Rows from block 3 of a small self-supervised image encoder, named by matrix and row number. Rows with one number within an expert belong to one neuron, the router's apart. Each number is 500 + 40 x the weight over its row's rms, rounded and kept within 0 to 999. All counts start at 0. Numbers have three digits each.
Before each expert's rows are labels from the 100 images, of 14848, where the router gives the expert most weight on average: "strongest on" is what is common among them; "colour at peak" is the nearest of a few named colours to the mean colour under the peak. Only what is clearly more common there than usual is listed. The data: microscope photos of single blood and bone marrow cells. In brackets: how many of the 100.
# router: router (model.blocks.3.mlp.router.weight, 8x320, trained with AdamW), inputs 160-319
# up: expert up (model.blocks.3.mlp.up, 8x80x320), inputs 160-319
# down: expert down (model.blocks.3.mlp.down, 8x320x80, transposed), outputs 160-319

# expert 7
strongest on: cell type: erythroblast (37)
colour at peak: purple (72)
router.7:514468433516444444475499483472509490575493581434526557467524491595509497590421524437482537464541476605453535522473477458500495526443544455490515495544443549472534436528474508488526473459466536487449570479504566462471519633536468485512534482424616521484527466545523484461492546425473456494538533498498485446455423473496475497520506486530460496531517566497519490488512494558479462553507457524488466470418458465537468487484568555536511484446523492469492527484511512495438488442450509
up.5:439537556447425487529538548501555420575458594541467560532504457480520463527554473493484452480523449596486558456521555461466495547556500511520440509449526494503512472519434431450527572505521519502450502602497525526505559495496536495430483539502505501510524473516524554573551491458446514528563502471489497469487526515502551485502504484527571472539540440543411529500480527511423511514490522490480474483532488512468533461506498574506496560486510473384478510480538529495509440569474557
down.5:478525498510534480436464477385456489555484504467534426581510507558506482442537482435490552493492537475446465486560499509431464510422503441509512433493527523485495417557498594460515461510553514492439529518508482467499556501517447555482516449462532582555390521446460569529465539469501469482458489502545503504485509555473498434489488527584538540510498596466468483507547513474499493496492585518510513495498558493521425482440512523415541489462476585481459531492488588506495543462511477
up.6:501503470529522458584496498526516432549513555503528551537466426515491479549542539514530514561399517462484487480477483516530475445463505454535494590538461536523515485532472498518485499548513460507514456466454424480502570529479525462517524491551547557472450536512481531513525533472470484491522503483541551504429493461523492490498455567467504443523476505511442444469453474429526477475511454481537466555503521528477444558430524598472519557489490576574518520588530480478389516459472569
down.6:618486503493522612516466560444497457526506509509554508577481495499506568456461522542591572558524495556460472568468462431465526488491521471451504498482513508466494470547448466442524495555518462548507562483479471546502497551497534538545473519541500643510481508518530607522548494522522461525429486520519497499553529466504486516555461445554508483564467489508445547480477513548556505530528505579494456466520509527472495509466527505571455488484436465476470492515488488552565409442473502
up.7:513437533504485495508437461502437550503492447533481463527488540485504471538534518469481415503453485412525477470477438515470492536538529494411477409470534389495495536573479485522519521515482464428496560544514504514517544456505554516422514452466482514502445508547469533458466416469565513525446518477540535479528498485539470553512435518536479429482499561517454514468523510403503578431371555587497523468471499504485449502539474467424456474493506458534482427569500517535551511479508483
down.7:399498475417542493481540509518513521577477512533457545511476504483487519546532485534436528530556506517482522498500519376485471528485432469472534515587459468470561480477476531515555471546547480450462514531537507509464481488521428462475493516508561576440467494515507524458433462533458492503463454456526513492494469485434504467502505464522489534576517414512517522532541431446501417552425511505478461589446499440498516463467548478504462499487485572474468513538488526451539488487549519
up.8:530541519521499526531504508532498522484453496462516504431528466535534482551535480518510417553520517523512450529492459469483534498486415495498471511547511436563431467500530545468536503450547549551465505464471415473469452484530538461543526510481537537506495534509526432505435458509504431537531451438449550569490492476514575557484430503541516529538510481464476565494432472479503492593482465455526529524439474498501521456463465522523525508420555492428473514535563461472534554476467471
down.8:538516536476512496476503488570387545595487551442463472531514527499453450495552550506499532535506487570469453513491453490452532490529550387452505517507498474487449493459428485513529502428558473518535457473415544557545518534513457528487551522534547503381511491498550539577437542561466519476463572582552532478539519512510418491468476543473502455430449500551487498484469521538454489524549514481523520500483495499503496514560513472536557492474552482489564544490532438451463458465519551

# expert 2
strongest on: cell type: segmented neutrophil (59)
colour at peak: purple (82)
router.2:537507547504534490491485457503488566456588487476534549444540555570547601559441479524445487492528577462497552497567519465513522389506532535488528469556481507451510484475521506470491515513487497478487484535507506536442407479523559516479562490472487444410525510480569562475480470530537546513521497561525498479463537533518519505540477543475527530469462505433509530494528544566493466490571457487541506583479499496521531497432509511524491469469467462492517464550528535478420529460463527
up.5:463503545443470501543550481537549535459434573515494454593540560494496427451477510433554496512522428526453464478476475498508509529493484485476512447472484481447491514506464486458491524548502523610500516545479555466599477456520468542516464474577507535562476539542512530474518497475396545471499441545514467476476468502472495505481462504482532551530559495493499541510501515455483564474425494515483477538526509479517553503487542510516526566460573452457483558479470559470499426494569512
down.5:540526445465448414549547500489468487525513561485459498518517499515539457545497540439464483543452509496508477455496453481451508518429494495516484496526567452547517490468570590432454547488547538536386462478558522548569489468492512521398560499522455514503535510438460492448556505484477489559515533505479531502382462497451504493508571513492459503505471472558521511449591491527542548566499493495465467480508575495459498489556506487533490464534529511449544440519540474506516508470521516
up.6:531489478462512574521508467481512540477499554478493473470525464502513514525486507461509593535517540438470476522483493450477471570501573500557460450496429451500507465516508535477486558557505495515548510421477507525480535436439459486491562476574475492538487478503451495532578459485450470461490479505437452497523504528480551498503551536435503515576527511543482539455454495502490541532518453465630514467491556555453533491481482473511501459505490509535526498561498438479560457484483483
down.6:487478504521429476457584521490470457497461496507512498526437553572447566462505488544509492506563590520554488521527623467524530546482500493495524532515498524475448514480436467473532509583464491539451415487499507484528487462453535552499539508529398493524550590533470567551560527554490484546538434469536531515523579507598502536519417523463541526475521499504568530437489528513475417593545494537523508451444518520487479468465526532457466526439476506532540504488497443487476522546505481
up.7:524561496525528519469584520526541516525446464501469482530497515463514575457460487487476577462470506541487478496540493516604531478499491551428486424509515454464475495539487500482408467553508468560502482473444409419515507529559505500540530465531581431479453505521612469506444512459528452520524490453450559497491435528524518545514484515507538474565455521512487564457539492515435513557555466524602526467620502477488471505594490487493453524496530453517419492451492551501511450505537541
down.7:462456515470508529551480499541408466487540581481487495533514507483475524381526487554437551576505522553513524447543564497454508484472526496542468532493484529522502441513429493430514574530437483494478506473475452547422477519474423555456519527524489525532528416536567469474507507466508577461498490470423526466502566563472480429525519456402511475464509434514462543554435484530554533562531501492460482554523529489501549544542477517474445518428489485547524509444496508492578545494525523
up.8:477486465486439474537443501543483519497524538548498405437589539535527439502440419453530538521479580451471504570476457502508503435533488512489567510481537590484484483475516587558510515482523472432506455480524526496529437425471493423534499495502485439511525520533528472528424519575470468486467454457457395472538531439527520557499453565460477446544463534465453508423384441422440496502457489467528542519497522474416487531509459506515491543489500392456535521539461457518510561540548483
down.8:510548518497454553584496520490479472526489473478427499473524510536494466497526529518536506541383479421501483493468589519498468572473479516471492434480521454504523548472547485488437561516458457477466533419442542493526468484527567559449537494529567470570375469507538446532436498496513467506492496479570545570536491437512469441478506457497480457475515489577494496548424524492474515545471458485501504555509487505534520551513519489549510432574465524453456551549479511499465503548468517

# expert 3
strongest on: smear: peripheral blood (100); cell type: platelet (76)
colour at peak: white (96)
router.3:521508484488481417549471511481490459520502509540499445513456474463454480524517520506580516547493552497458469461399506498508535550442428514488511525459590507527527488497496517473491535488526497458549526486479443461535500490471489493546449449532497511540564532494441489517494476523505515554474516485494493523549491483495478529471457532543504469496562575442454520521505432480486480591513480541426514474500504583507458526581491453508476498533543545515458488494499492531557496630516530
up.5:468518564498551411497521485494478442466494401539496514449497491436455581558523546447464502591503540508499444562472458490540572538428485595537486403526600512493512505486542534545469508501498543490551457479500482459463503525526520567517476536460467477506507468526509425523513506485525464503574469524498514483485492452491497566493497553479505517453510469439492458421535562506538450494550501505493489460500566490532529607541504491512499543518479515514560481476499497538473514490544523
down.5:519464448481497554486551487438500459554491499481515522519497524549456509479531501489532457464530479455475465447387490482401437517496532444531478444549498560574452493495524490476505422480561476492513545506487507507566536536510500436515481441519507401531536541471523575494480493534525508528452526478470432556523551508595462423507517529555468520517470520448473585487478537522505551552514489534531510466567444538478470477392515486465481429508450518469477496523475523528564511475456483
up.6:487562476560502488483616457551525471499550549469443492544542516589477483473549534560465502539488456514437536502468579468459478437500503430497428486543520494459481547563552473561494463557475525436526490549482502487514398507460466536517509460474427530453585599468540431486521558534477476506486516455500552497525537537498458453492490466537508531531505474571511516569429455424484445438508500507511453498512565525476503535447478458489501514424445486454495521478474538531565453482590473
down.6:530559562514500486481460519603491429557544433452464507427494436450498481517501462531522456490483486503466517484475526513469564517568512574517529519498437443547515500501524551472408378457532616501518512569502497481542463524500496441465506488564521459528479490567437518514504500499520559524608389507460430546553468496518505521478472522462477486516421503501512505461447567549493501525497485514488518445535581526568487485473516464460462499568480514478486459502490514508428551552447591
up.7:525551519518476499500483532473512469488519499518427464438515504462522415454468558538386416511484538473495467539462545526470504502542474557534532514438517508498468606448516437536528469420479470478482488574504500461431520544512489508515481488479526445528464491528521524558490468450485469509527545444501550422530569431517516531402479490573464539495506555561413489452530476535513484419489509548506464530501509483578510496481530452544457518547489475556472570472449522458495501543576559
down.7:508398471578509486475539451516484447515517451505526494487510540500452464476514556483527546404428473461551512449540433538507444539528559537499474528444520433457499519502529502526538464531556480485490504503466464475521497499503479452533544477553497566542416477496549485507445539522507482489467463465518526486470538515469535438455501499443516499581554509510570544541457463532478533530460481546499536445453480513535552516492491493493563557543462525467498484424525546433499464525523566
up.8:446486431503466490589482523421517420487489486550516465551427469537454458508501397434589479536478500533495523434474529488470476547452530462561473518438529472515536521507525501494445492504509526523478550473507513454413507597557544486512480488498512507483601531494443500507563485613498451563555497465522484494509459475587444432591533483502503495487524568507472412521542499468520531542512450444519527544473528560491531520518522471481484494468495500531457513538543575443575481526464516
down.8:527453491590450529467543469468540542473512549488558527488543516419516570535534464522451443522426519485575528528492468541474565408536488514570509514452479522517514512541485481473570514478521535538548482443534490542499523413499472441504519457568499505495539582427553435516463450454490466473466498466490484493525522520499527461535486508549584507532507491485600520493577570485396540486452492502489494497552540498559454512481543531556565473531548544424536524536507444488495549545479520

# expert 4
strongest on: cell type: artefact (40); cell type: blast (26)
colour at peak: purple (52); blue (45)
router.4:514517508537557542516547497625482470518526525468513452463469530471463532420528500515454461567486434493501529513562538478479497495479489542509544544494455524508506491532553483623563476557452481593504463487494589554483548471462530511558481542522492530505419462487486489467553475479529526515519476516493517500454613497553525406513559589541540506438483481585499450528478559404490520450430467460525505485447442473504508430436447530450511504494478560482523481464492459408499539467482463
up.5:545504504537546489558533554530466479594540431428531505551493463528578485473457524457486488461477444515568463516498502442507466530474550510547558515546536493509466541515520468549609520473471542533505551461500536472525480503515484491521492514441454456500477425536424491466512504531537473420558502465523492534467486429529543451463539506555512485464491455507456454543446515438420546455443493483553517558456479478471488529534488592496610538498476466489498449491471524551568450485549462
down.5:492511469510529524534532523467497450451473540536515498490572571509510496526488559506553525520478469575493514500519493522542459519541473555457552500488425547475584581477432548464432507539523470493530564516488541531496489467495511374527495482524490512443477491546484473497470622490511580474538546524368513502472524457463510476475585555510511519472526477476567497501473441526486562535552514542438497507409502464490557459429480466572506481453463481551455540541497463448530524571455500
up.6:557501456558492469511465480480507455513449451479525488530468508493514496492503543561513530450490516496457475483512523498547519497494542529550461466515472471471490466532551533480461500564534510446532503446528462474564401540455513461411573396484443511447468482494524529494430552515470519451532478462471485542519485477507547485459475508456583469480535496530507512505461541546497534457529501529568440552513442570564520487457479531426422529455435552568445503485494427474473561549512518
down.6:564526544480464547461494518528519485508588519507498501505471495513517537417453471506469553427447561530473491555473559544478498391509520499519471502531532500471522467450506489500584545409493496466507481499558578502533486584444465471540507481520467470548527486529482525558469503502449534503545476520465496496513480535525419561435493525543558485488495539455508420505452495521623514451504482424537574496496495402526520544481493468532510492515426535482569516471510525531544536511522515
up.7:528493478547548441462502497532451437516464500506554483520531526461496475406534556494503470455486512477510449523377584505501512522491481515513519567473515435490496499523474524549494480548535517490500379462542537469525479512459479489581523509512471489520538547493504532487512510470415449460569507521467443513565537489508526498478615469561528476505531409520504479540583503502436537487504559532502442486520578406515542526528472569483479580475542463458485523531448524518522424492497413
down.7:407408557530536510439496471490469521478542489485483521512496480503516504509452578423524548504502519388544496568458515535484473432493483510521522556464545472549409566467459478490501483620550507462471455482529469529505539500552505503422517556497538439556565519541547495509475494515492509482455448507422496463505479514486474587505547503538447504497545542499573515503424511505522459509519528537532469393467513482499478441490409476467446529517575527557489482488497535546481471510494500
up.8:520496464535578516487573501507420490512514496541496398502587458538500487539506520519536481476456541487469492526459555469523442482529559503490477506485478480518466464509468477508461479566581482515381508487494526592548496553466543426483484477524518520460463439551461550459459477447532589520500503463494536474454460467539537477452520520541458494567531430488548461423497429439501513433553536501534545518482460475487532510501545545453417494436471558534453491473584406511494502527514481
down.8:468558427488484486423564565502500478492491415480475583488514539448529478488482492583478519511542497505520488439504460540590494532525548523507466528437542480436509534484487446523556571553497579579535421534549456494575523503469522487532542541501458534526452553513490599566552521517525481480529469480514475530560501485501478468484503497525441477535412584544461536491504513467580474500476524475427511481522507493536498481523445475561513488518523498491487419469521487515482488497504534