{
  "model": "self-supervised image encoder",
  "norm_position": "pre",
  "moe": "top_k",
  "pooling": "class_token",
  "projector_hidden": 1024
}
Rows from block 2 of a small self-supervised image encoder, named by matrix and row number. Rows with one number within an expert belong to one neuron, the router's apart. Each number is 128 + 24 x the weight over its row's rms, rounded and kept within 0 to 255. All counts start at 0. Numbers have three digits each. After the name is the row's rms in percent of the matrix's.
After each expert's rows are labels from the 100 images, of 14848, where the router gives the expert most weight on average: "responds to" is what is common among them; "patch colour" is the nearest of a few named colours to the mean colour under the peak. Only what is clearly more common there than usual is listed. The data: microscope photos of single blood and bone marrow cells. In brackets: how many of the 100.
# router: router (model.blocks.2.mlp.router.weight, 8x320, trained with AdamW), inputs 107-213
# up: expert up (model.blocks.2.mlp.up, 8x80x320), inputs 107-213
# down: expert down (model.blocks.2.mlp.down, 8x320x80, transposed), outputs 107-213

# expert 4
router.4 083:100075178088129102126115139122110099139147116119111084122133137152071147131086113098138154099133154107091138129121155087111125122118100125122093085103150121103105176148139183129148158134162145148119154127091135122137129134127146141112127137166137151127139111102122174110159205096128161104128113132163091142171099132077141
up.0 092:204168172123137119120125121146118144147120136110091150104104115138184143113130162135105138139084121172105127126131134101133168116121132144135108132112165114107123130116140116111154111125103112123112170146104090101131136109096137119126168133111112146117078108092119106137160085123126118164144103111158134118088133154145140
down.0 095:118147129140176135114133167124149108121130107128122108141138138103126101127130139099155161131117127150147111117096119125152147154104114099132114138135109116134156093201158134117152099169101156126165120123149120151112125111116132142106122117117106105177103157155147160081153112107082162153119091126131155089121080127144118
up.1 097:141129137129138138123151098120131137123114155105145147097162133107135078093123121130107138142122145136081135168081131127125122119110081134165119130137117070112161093142131160124102125086157143089084128099132106099119136132136126161150108125130130107143099135129119139155116090125112131115159148124133163147092140145136105
down.1 105:117167104155170111089119127125105124148112163154086126137153104151170146111128130130136088116133132122097130104153110142120157116148069147141136160158108182119065143144113082129134125112139118166122156128118128178136138147106144185075111126136099109142151112092160117134132110137082145092164128117118128105109141103087152
up.2 099:102131140101100101162116132095167130131119137144110138130156122169084128200112104137145099121179091109134112140138162137165151114125129164114117105155120124143161189148183126114157104103132108085102134147071156132120100113157127143119145103117096142138146094144165097091124111131101140101102144165098116127147143160114120
down.2 100:137127119083104113148111130126104190127090146107067120143132120089128149125129126178098154144067128156115128145099175124126161143098115069131134127136126119105150126149091111104136143103117122148193156097158084114148119113140130128148141140150177104146132134145128091078168125120134141094117128112113116095127127121150196
responds to: cell type: artefact (35); cell type: blast (28)
patch colour: purple (56); blue (40)

# expert 3
router.3 124:134118121117109140172110134089127159119123097113134115170108180107166165083074093140121121160135161123127122117123151096113134182133093143149162154144141148115096150113137109133087084153121108150153091064137122119130156156158111101123210196147152111132137162129134139151126159141137110087143159129142106110092146126164127
up.0 095:135157139139083153109131134140163150124122128111084129140144084142118096127121141082179122153122161149139128143118106148192124154148159160129108106128162150114128110144125123136139123193107115102144171087163198099148132148145102151123098095094143159135116123117162164088144127171107172144150148121148158098145139133140132
down.0 096:120154119129140123117104083124122112120092167121112159127121177145141131125113205136171175145163143161106126128087168154136138086100114115123099167114102139142152144161119101081121118110120144102103123106091135143133171099128100169145113075099121121123103152122114093084147124138171152156145128141092115094138114135133151
up.1 104:122099106137132107158102177128140085117135171160118129149135145115082103132166166159116130175114170148111156193103148150105125118143172110156144147132135121079116155159118157103105149120133138090140137121071121089096123182125094089132140097123132101106174075153116110141138106109122112146090099088149108161129157123135127
down.1 104:079136146122172145144116144089119125120168201142118115158146129144182147083117078124123134143107131161086089121147145151102185148143113167127062134139098123131159117146122113103125141120104163145115124154100146144127133078138114161112092125144157109115122152107111134074122140122168128133140087110149085132158166126127107
up.2 098:128144126115136163156155102111119123139089165076152115144156133149127139108052116116175096142144100117109116099144177104165111089091118116128144123151153120139129133168114139040148116124151179119133107144134129101144131100150116120099131118136094152095108093131142130118132113132091108142145140181139107178122144128126137
down.2 101:132140117144127138106179122147132078141134140127137167104143119102083110113137116095133131112135096099110174154099165125158156134106121128115133089150138130111090097107112110131121106127126106133118161133126129119136129133089152082132121143124133131139130115131168120122125108100145177199118102133134160184103129121104139
responds to: cell type: lymphocyte (53)
patch colour: grey (63)

# expert 2
router.2 111:145147119175132122132166100173141085135127133126087145138112096086122096123141141124096117134143117150139118081142077080121120104162187152094137090107112141168140139126102121100141122093120133097163119112141129133122165158089134139101154119107152140115120109140162110105139101137149128148145188191107119152168149149151065
up.0 094:120108136105134164102094180143179119135150128153131139124112162150120065118160135138133142126142148140127110116098106121140094117127114146114113167113124124156098127105156145131122112171109152137093115168106132127157154111164120083160135105168117095162132114107125131108097104137136126115087157128146138124123110113122146
down.0 106:164131139078166127149157103070093079122118142126129100156113159132111125115116137087079114154123130122115113114153131136132151108087131114148166135127122139124106122105183066137084153145123076128147137130139105139137092141130110126096110114172121154159119114140128101121149112110116071169154159178131131121133100169099135
up.1 096:122133141177107115095175103095142088108141112128155109176154131117134134168136115112128098118153117123122169103128126118177102125131139106070120114159120150118136155098176102125128171130109135110120103117147105114121139121110127143088142141139118149110104141141145130129160133161149152115133150098147114125085114121148124
down.1 101:098173078126118161127148121159104129150162082119149111136085103106152168108137150087134127102166160093118114161140111143133128149159104172104069163137106134121137110173166147115165095134114146137137200164125137098134152167136151142133152093125113125143117129136139110139119152118137109183135143112160095122110159067133133
up.2 097:114105125095058114167145167148155131135115127129175145123170139127156130149102126126134105172136141156101135132114153093185139099085148170159103134141124147134162165133119126141141111047126147121119121164074123129151144101146115112076123113144139155142094136118155125126131142130119146121123125121119101121093089152161143
down.2 100:124113095096136132143098085153139143124114133131070148130102109122127153116148144127101145132081094139116146088129141080137095128114143086122100109110166100104134110137126114147142130133171138108118130158111137146098129146160086171112115124086126136132124175129158132120121114125103126140143108109199138120159146134100134
responds to: cell type: lymphocyte (42)
patch colour: white (77)

# expert 5
router.5 088:136152071116136137165149116140142137121116147130189142154132157124153148148165142128178120149144100087133104116123137188149151106129161152185145124135166139133167071138145116123128121129123149089141124125156104163105123122156134142120109117117083118123092180128147136150092116164118127153121125097119119102085170102133158
up.0 091:173196105143113138137109132112115127109104164109139134135158133121152139085177158167157100100112144150144141118145102154110085110095133146103119127131113100121156120160147135118119133152124136164139160166137115105102118116129094169145131137164118100155153094081129175154121142169115093134104155112096142187103116112108111
down.0 100:094181144118113127125156164160131133139156156139156148153162140132138134147103151118158149156108128118065085122110085100135175110116117088155129114131123140158084106134131155086158127097117136126127115159144157115109154123131113081129165101133124120111196101128181148100117096139141141129065144087140116135110154138092144
up.1 106:129143095143093109144117175123139132172144129149110137110108141159126146151057107089142122104117179129121061135116129141097180129114174132110148109120122151144115166113110138112122102090153104124124162141108155186114150127137156104112112184172168137146131151096133109118157141176140137108145144073133116149121128141124102
down.1 108:133116157152145114130110090133141144136151151122179090130109127125141150137126125077113121105119092093140116113158139116126149101172139159131114111142132117143157109078151094137121136123141093130149099154076129090089132105163130147153127102127104144138107119124123164130116100088162141116120111113155120105126135126137161
up.2 099:088103130180121144147169106135121133119107105146144162148113144129080138135114142132148151132145154091124104081125146131141084143135108089109101147085170117121076123122129129128115106065126099160128119132101137115138107120179090137131122176160101141150152135151111130100173115161124118168146127120133152137095123125124121
down.2 098:128161103148126136130111132172122163151098094125147165095095150140125131139162161131143154111120132113114172098123157105126104131106151112130144105157082113118129121124135156172155150127134145174113154197136110106122135131108102135141151125154135137098125143113115132166136114107141118136102151128101147126134097176084119
responds to: cell type: erythroblast (65)
patch colour: grey (51)

# expert 0
router.0 086:177172173135145132096101149151115169134128131150123152149117073113135159087155172144117128131130104221134133128098168154097154137131159117081153106161146151121108135151139109144125102121102147112161157112095118102109100118095145119108117128166127137140100080079146112136129070139110108127138102055155119123128125116148124
up.0 102:149168131163171140110133171117163116161106162149090138115162167136115141091148123093091091150085165112126101158148129130153154092109142160123114136131164111127131161150153140147109146124139093178120145098114150149131094138152147125115150144169139068106147108104094118074144124137074122083154165133172129150109125120150131
down.0 098:116143134127097068159132121115092119170136132118117122150144160116152166153151126140121182123128136106156102151134149123158120141109096130149125126106137168145147149147071100106092131146155111101131109094168075157160094121091094141120128100097144096125130145122156126158103110095120110120101118113078115108098146095160091
up.1 103:135161143141129150142185155120145073146140138121141139155140123154136133088110150105148110141127143068107107150132128117093134111109111100121088116150117117137112185141144154131155136112146117120074115158109140111119106113162116093130131129130118138115101121148135216140113110089134152119119116117088158109144168099122098
down.1 097:118138145127093121103133130167135136141146148129149113119108100108146133133090110153092107124112113170127170076143122131070123123151119182114166113099120157088099162151141123137133091149149111091118148109149127130112143150165096096131129157117094154139126098100116109138170100135110120149099143094145133166190126161157117
up.2 098:093115112082131129115121084121138131151083118179144108143093116154115101150116180133158084184112143170161159117156170131103134126168185153096141135166120137116103120130118089130101139122142050117125118101110135089118088137113157108138126123132132112117121135133159088092138091154152152127163111129144135115153098083162127
down.2 102:122119149105153157091165137129097124136133145095160109128098104122148106134152133122149141094110132130159168148127091139095154110134151092118101166080108110109153144113117162139139156130160161116102170113093114168161096111106136135138137153118124132068122152103102132124186148125149140137135109107148101121116119157122109
responds to: cell type: artefact (38); cell type: plasma cell (34)
patch colour: purple (62)

# expert 6
router.6 097:123129088136128162167116134133103082107092122147107131160144138122117130151165122118113148105130103087113097135138130181123124121133126138133151086138118141161158116101147089123121153080126163099149140123142145145103134146136119153174114101100127090114099174105113164124091096102142118122134128127146127069092151148146135
up.0 097:131097154103110093143102166101114113131123105151137141156131172152099173152116145113130089116124156127118152116117081116080128117150103096130120139122130168121091093153103146138114148163132136118106162159133114120143140100152136145152130141129100140140159117108127165116107135129105134151138151172121137139099104137160114
down.0 095:168117136095090145125131114104131151109102127120121073134160115146128115079143142149110166118150149130125151178188154126133130110063171133134134090132114127118162158075136107110129134141164149166144137132105173125149112141139149142088129106125120166168161099078122113122159109106122106156078133131115148146170088126113121
up.1 100:143142138111144141140147086107159149172126139171133135098103160145142100149143145157157113144129139135098137132143104138118105103119153105117130089119152140108143105132105114118114117100135143087135115095128164164152147096146124144154101119160121129133116128141139180107141114101131159105146120088136146136151125144110133
down.1 103:115099124120160108110122117119138127129115131124170087090161110156119124170137131148122139093141163146160108116148137139153118135138124163108126128145127104132147121116105139127127160159104164137153171108142113078094093137139145145120140100103134142129171102141095095121162123140128136145078116181157092134099094171098081
up.2 103:116147149149124144121090125127123157152098133103117106109133116124143136114132125160154084114086141115142165115124095102167127141143150093127123108148082101135133136169148123120139113106121143164097082132138105110111161109126115098085137092096172103119156164148102150153094118138135096136100106119136117187157151112138081
down.2 099:112102105153105087135120164092112130137144115135149156113162076151112113147090143114087114112104145137114124163117153126135101097094124128074123097117123132124110107118115118151114150126158140095156171108163100111183123107136146142147129158094132149165163139150183076134136129115119161120099148136120130100103116121150129
responds to: cell type: segmented neutrophil (42)
patch colour: purple (51)

# expert 7
router.7 088:149122087115143124129160141136193135118140144111160146122137152123141115186169101141165131121125089142127111139127124167163174107135129121127157102120147154156150076117136076165133139181091098105141149135127126173106155112181164124117093120093115120171117109158130125170117108100146174131099110107136101122113144091072155
up.0 099:121124175154137100087152167168113112135108128125103120140151137108143113100160100099100164109129155133158168115114130143140116110162147110115125128138088134071116099153149109128128107147083116075119126174095105082160133085157118115106144112135147122147139127120100135118161145146073123151074116123139118139141101128137163
down.0 100:097127138099111130153101136130115167115093112146127125107111169120071107137160125109156094128064113101170142135154119167145142118105158102120143153147143126109103144118111147141142151149138101132101111145107117125123149139160142113140134138099110138151103100140126124186135102135122170125180106120127118114136129147175109
up.1 106:151146111139103108124122162144114108115126136184152127125118083139188158145118135125136155134125133110103131129119179114175107105136160074066141150136102155153147110136121166143126151192125125131136143128128132094131126144165123108103147141149160138087136113125166123132146138096141058128138092158108100144103148123147097
down.1 103:095112158098137122092118128158137134166134103168116137128148122137083110184133126125129131154117151161126149083103135179188152154089137114119116164125087092121117090132162141092136134152106135108145153154124140144121078127123148126109125171103132140124087127125145140164152117173151138088139142156136162136143099077134114
up.2 099:136138157135117116097107072118138122151092108144143138139134106144165119158128117118160120091120094143126140094115180131148083104121123138148172122155168163095111150124123140105091153084162111131121098098083127125122096139090168142176143132085095148139128112129144133141106163117099141162146135115132138096113143137118121
down.2 100:114137107102116159098123177124119107101114107121153108109138161125123137097146134141126125138113083137154119117114105112147114080159131148157164117102106114154110149131114131127107127139115104125126138130129096124146089102118114190067129133110114138115129163112122065160157152155175101131182167056130145126145156118139156
responds to: cell type: erythroblast (51)
patch colour: purple (58); blue (42)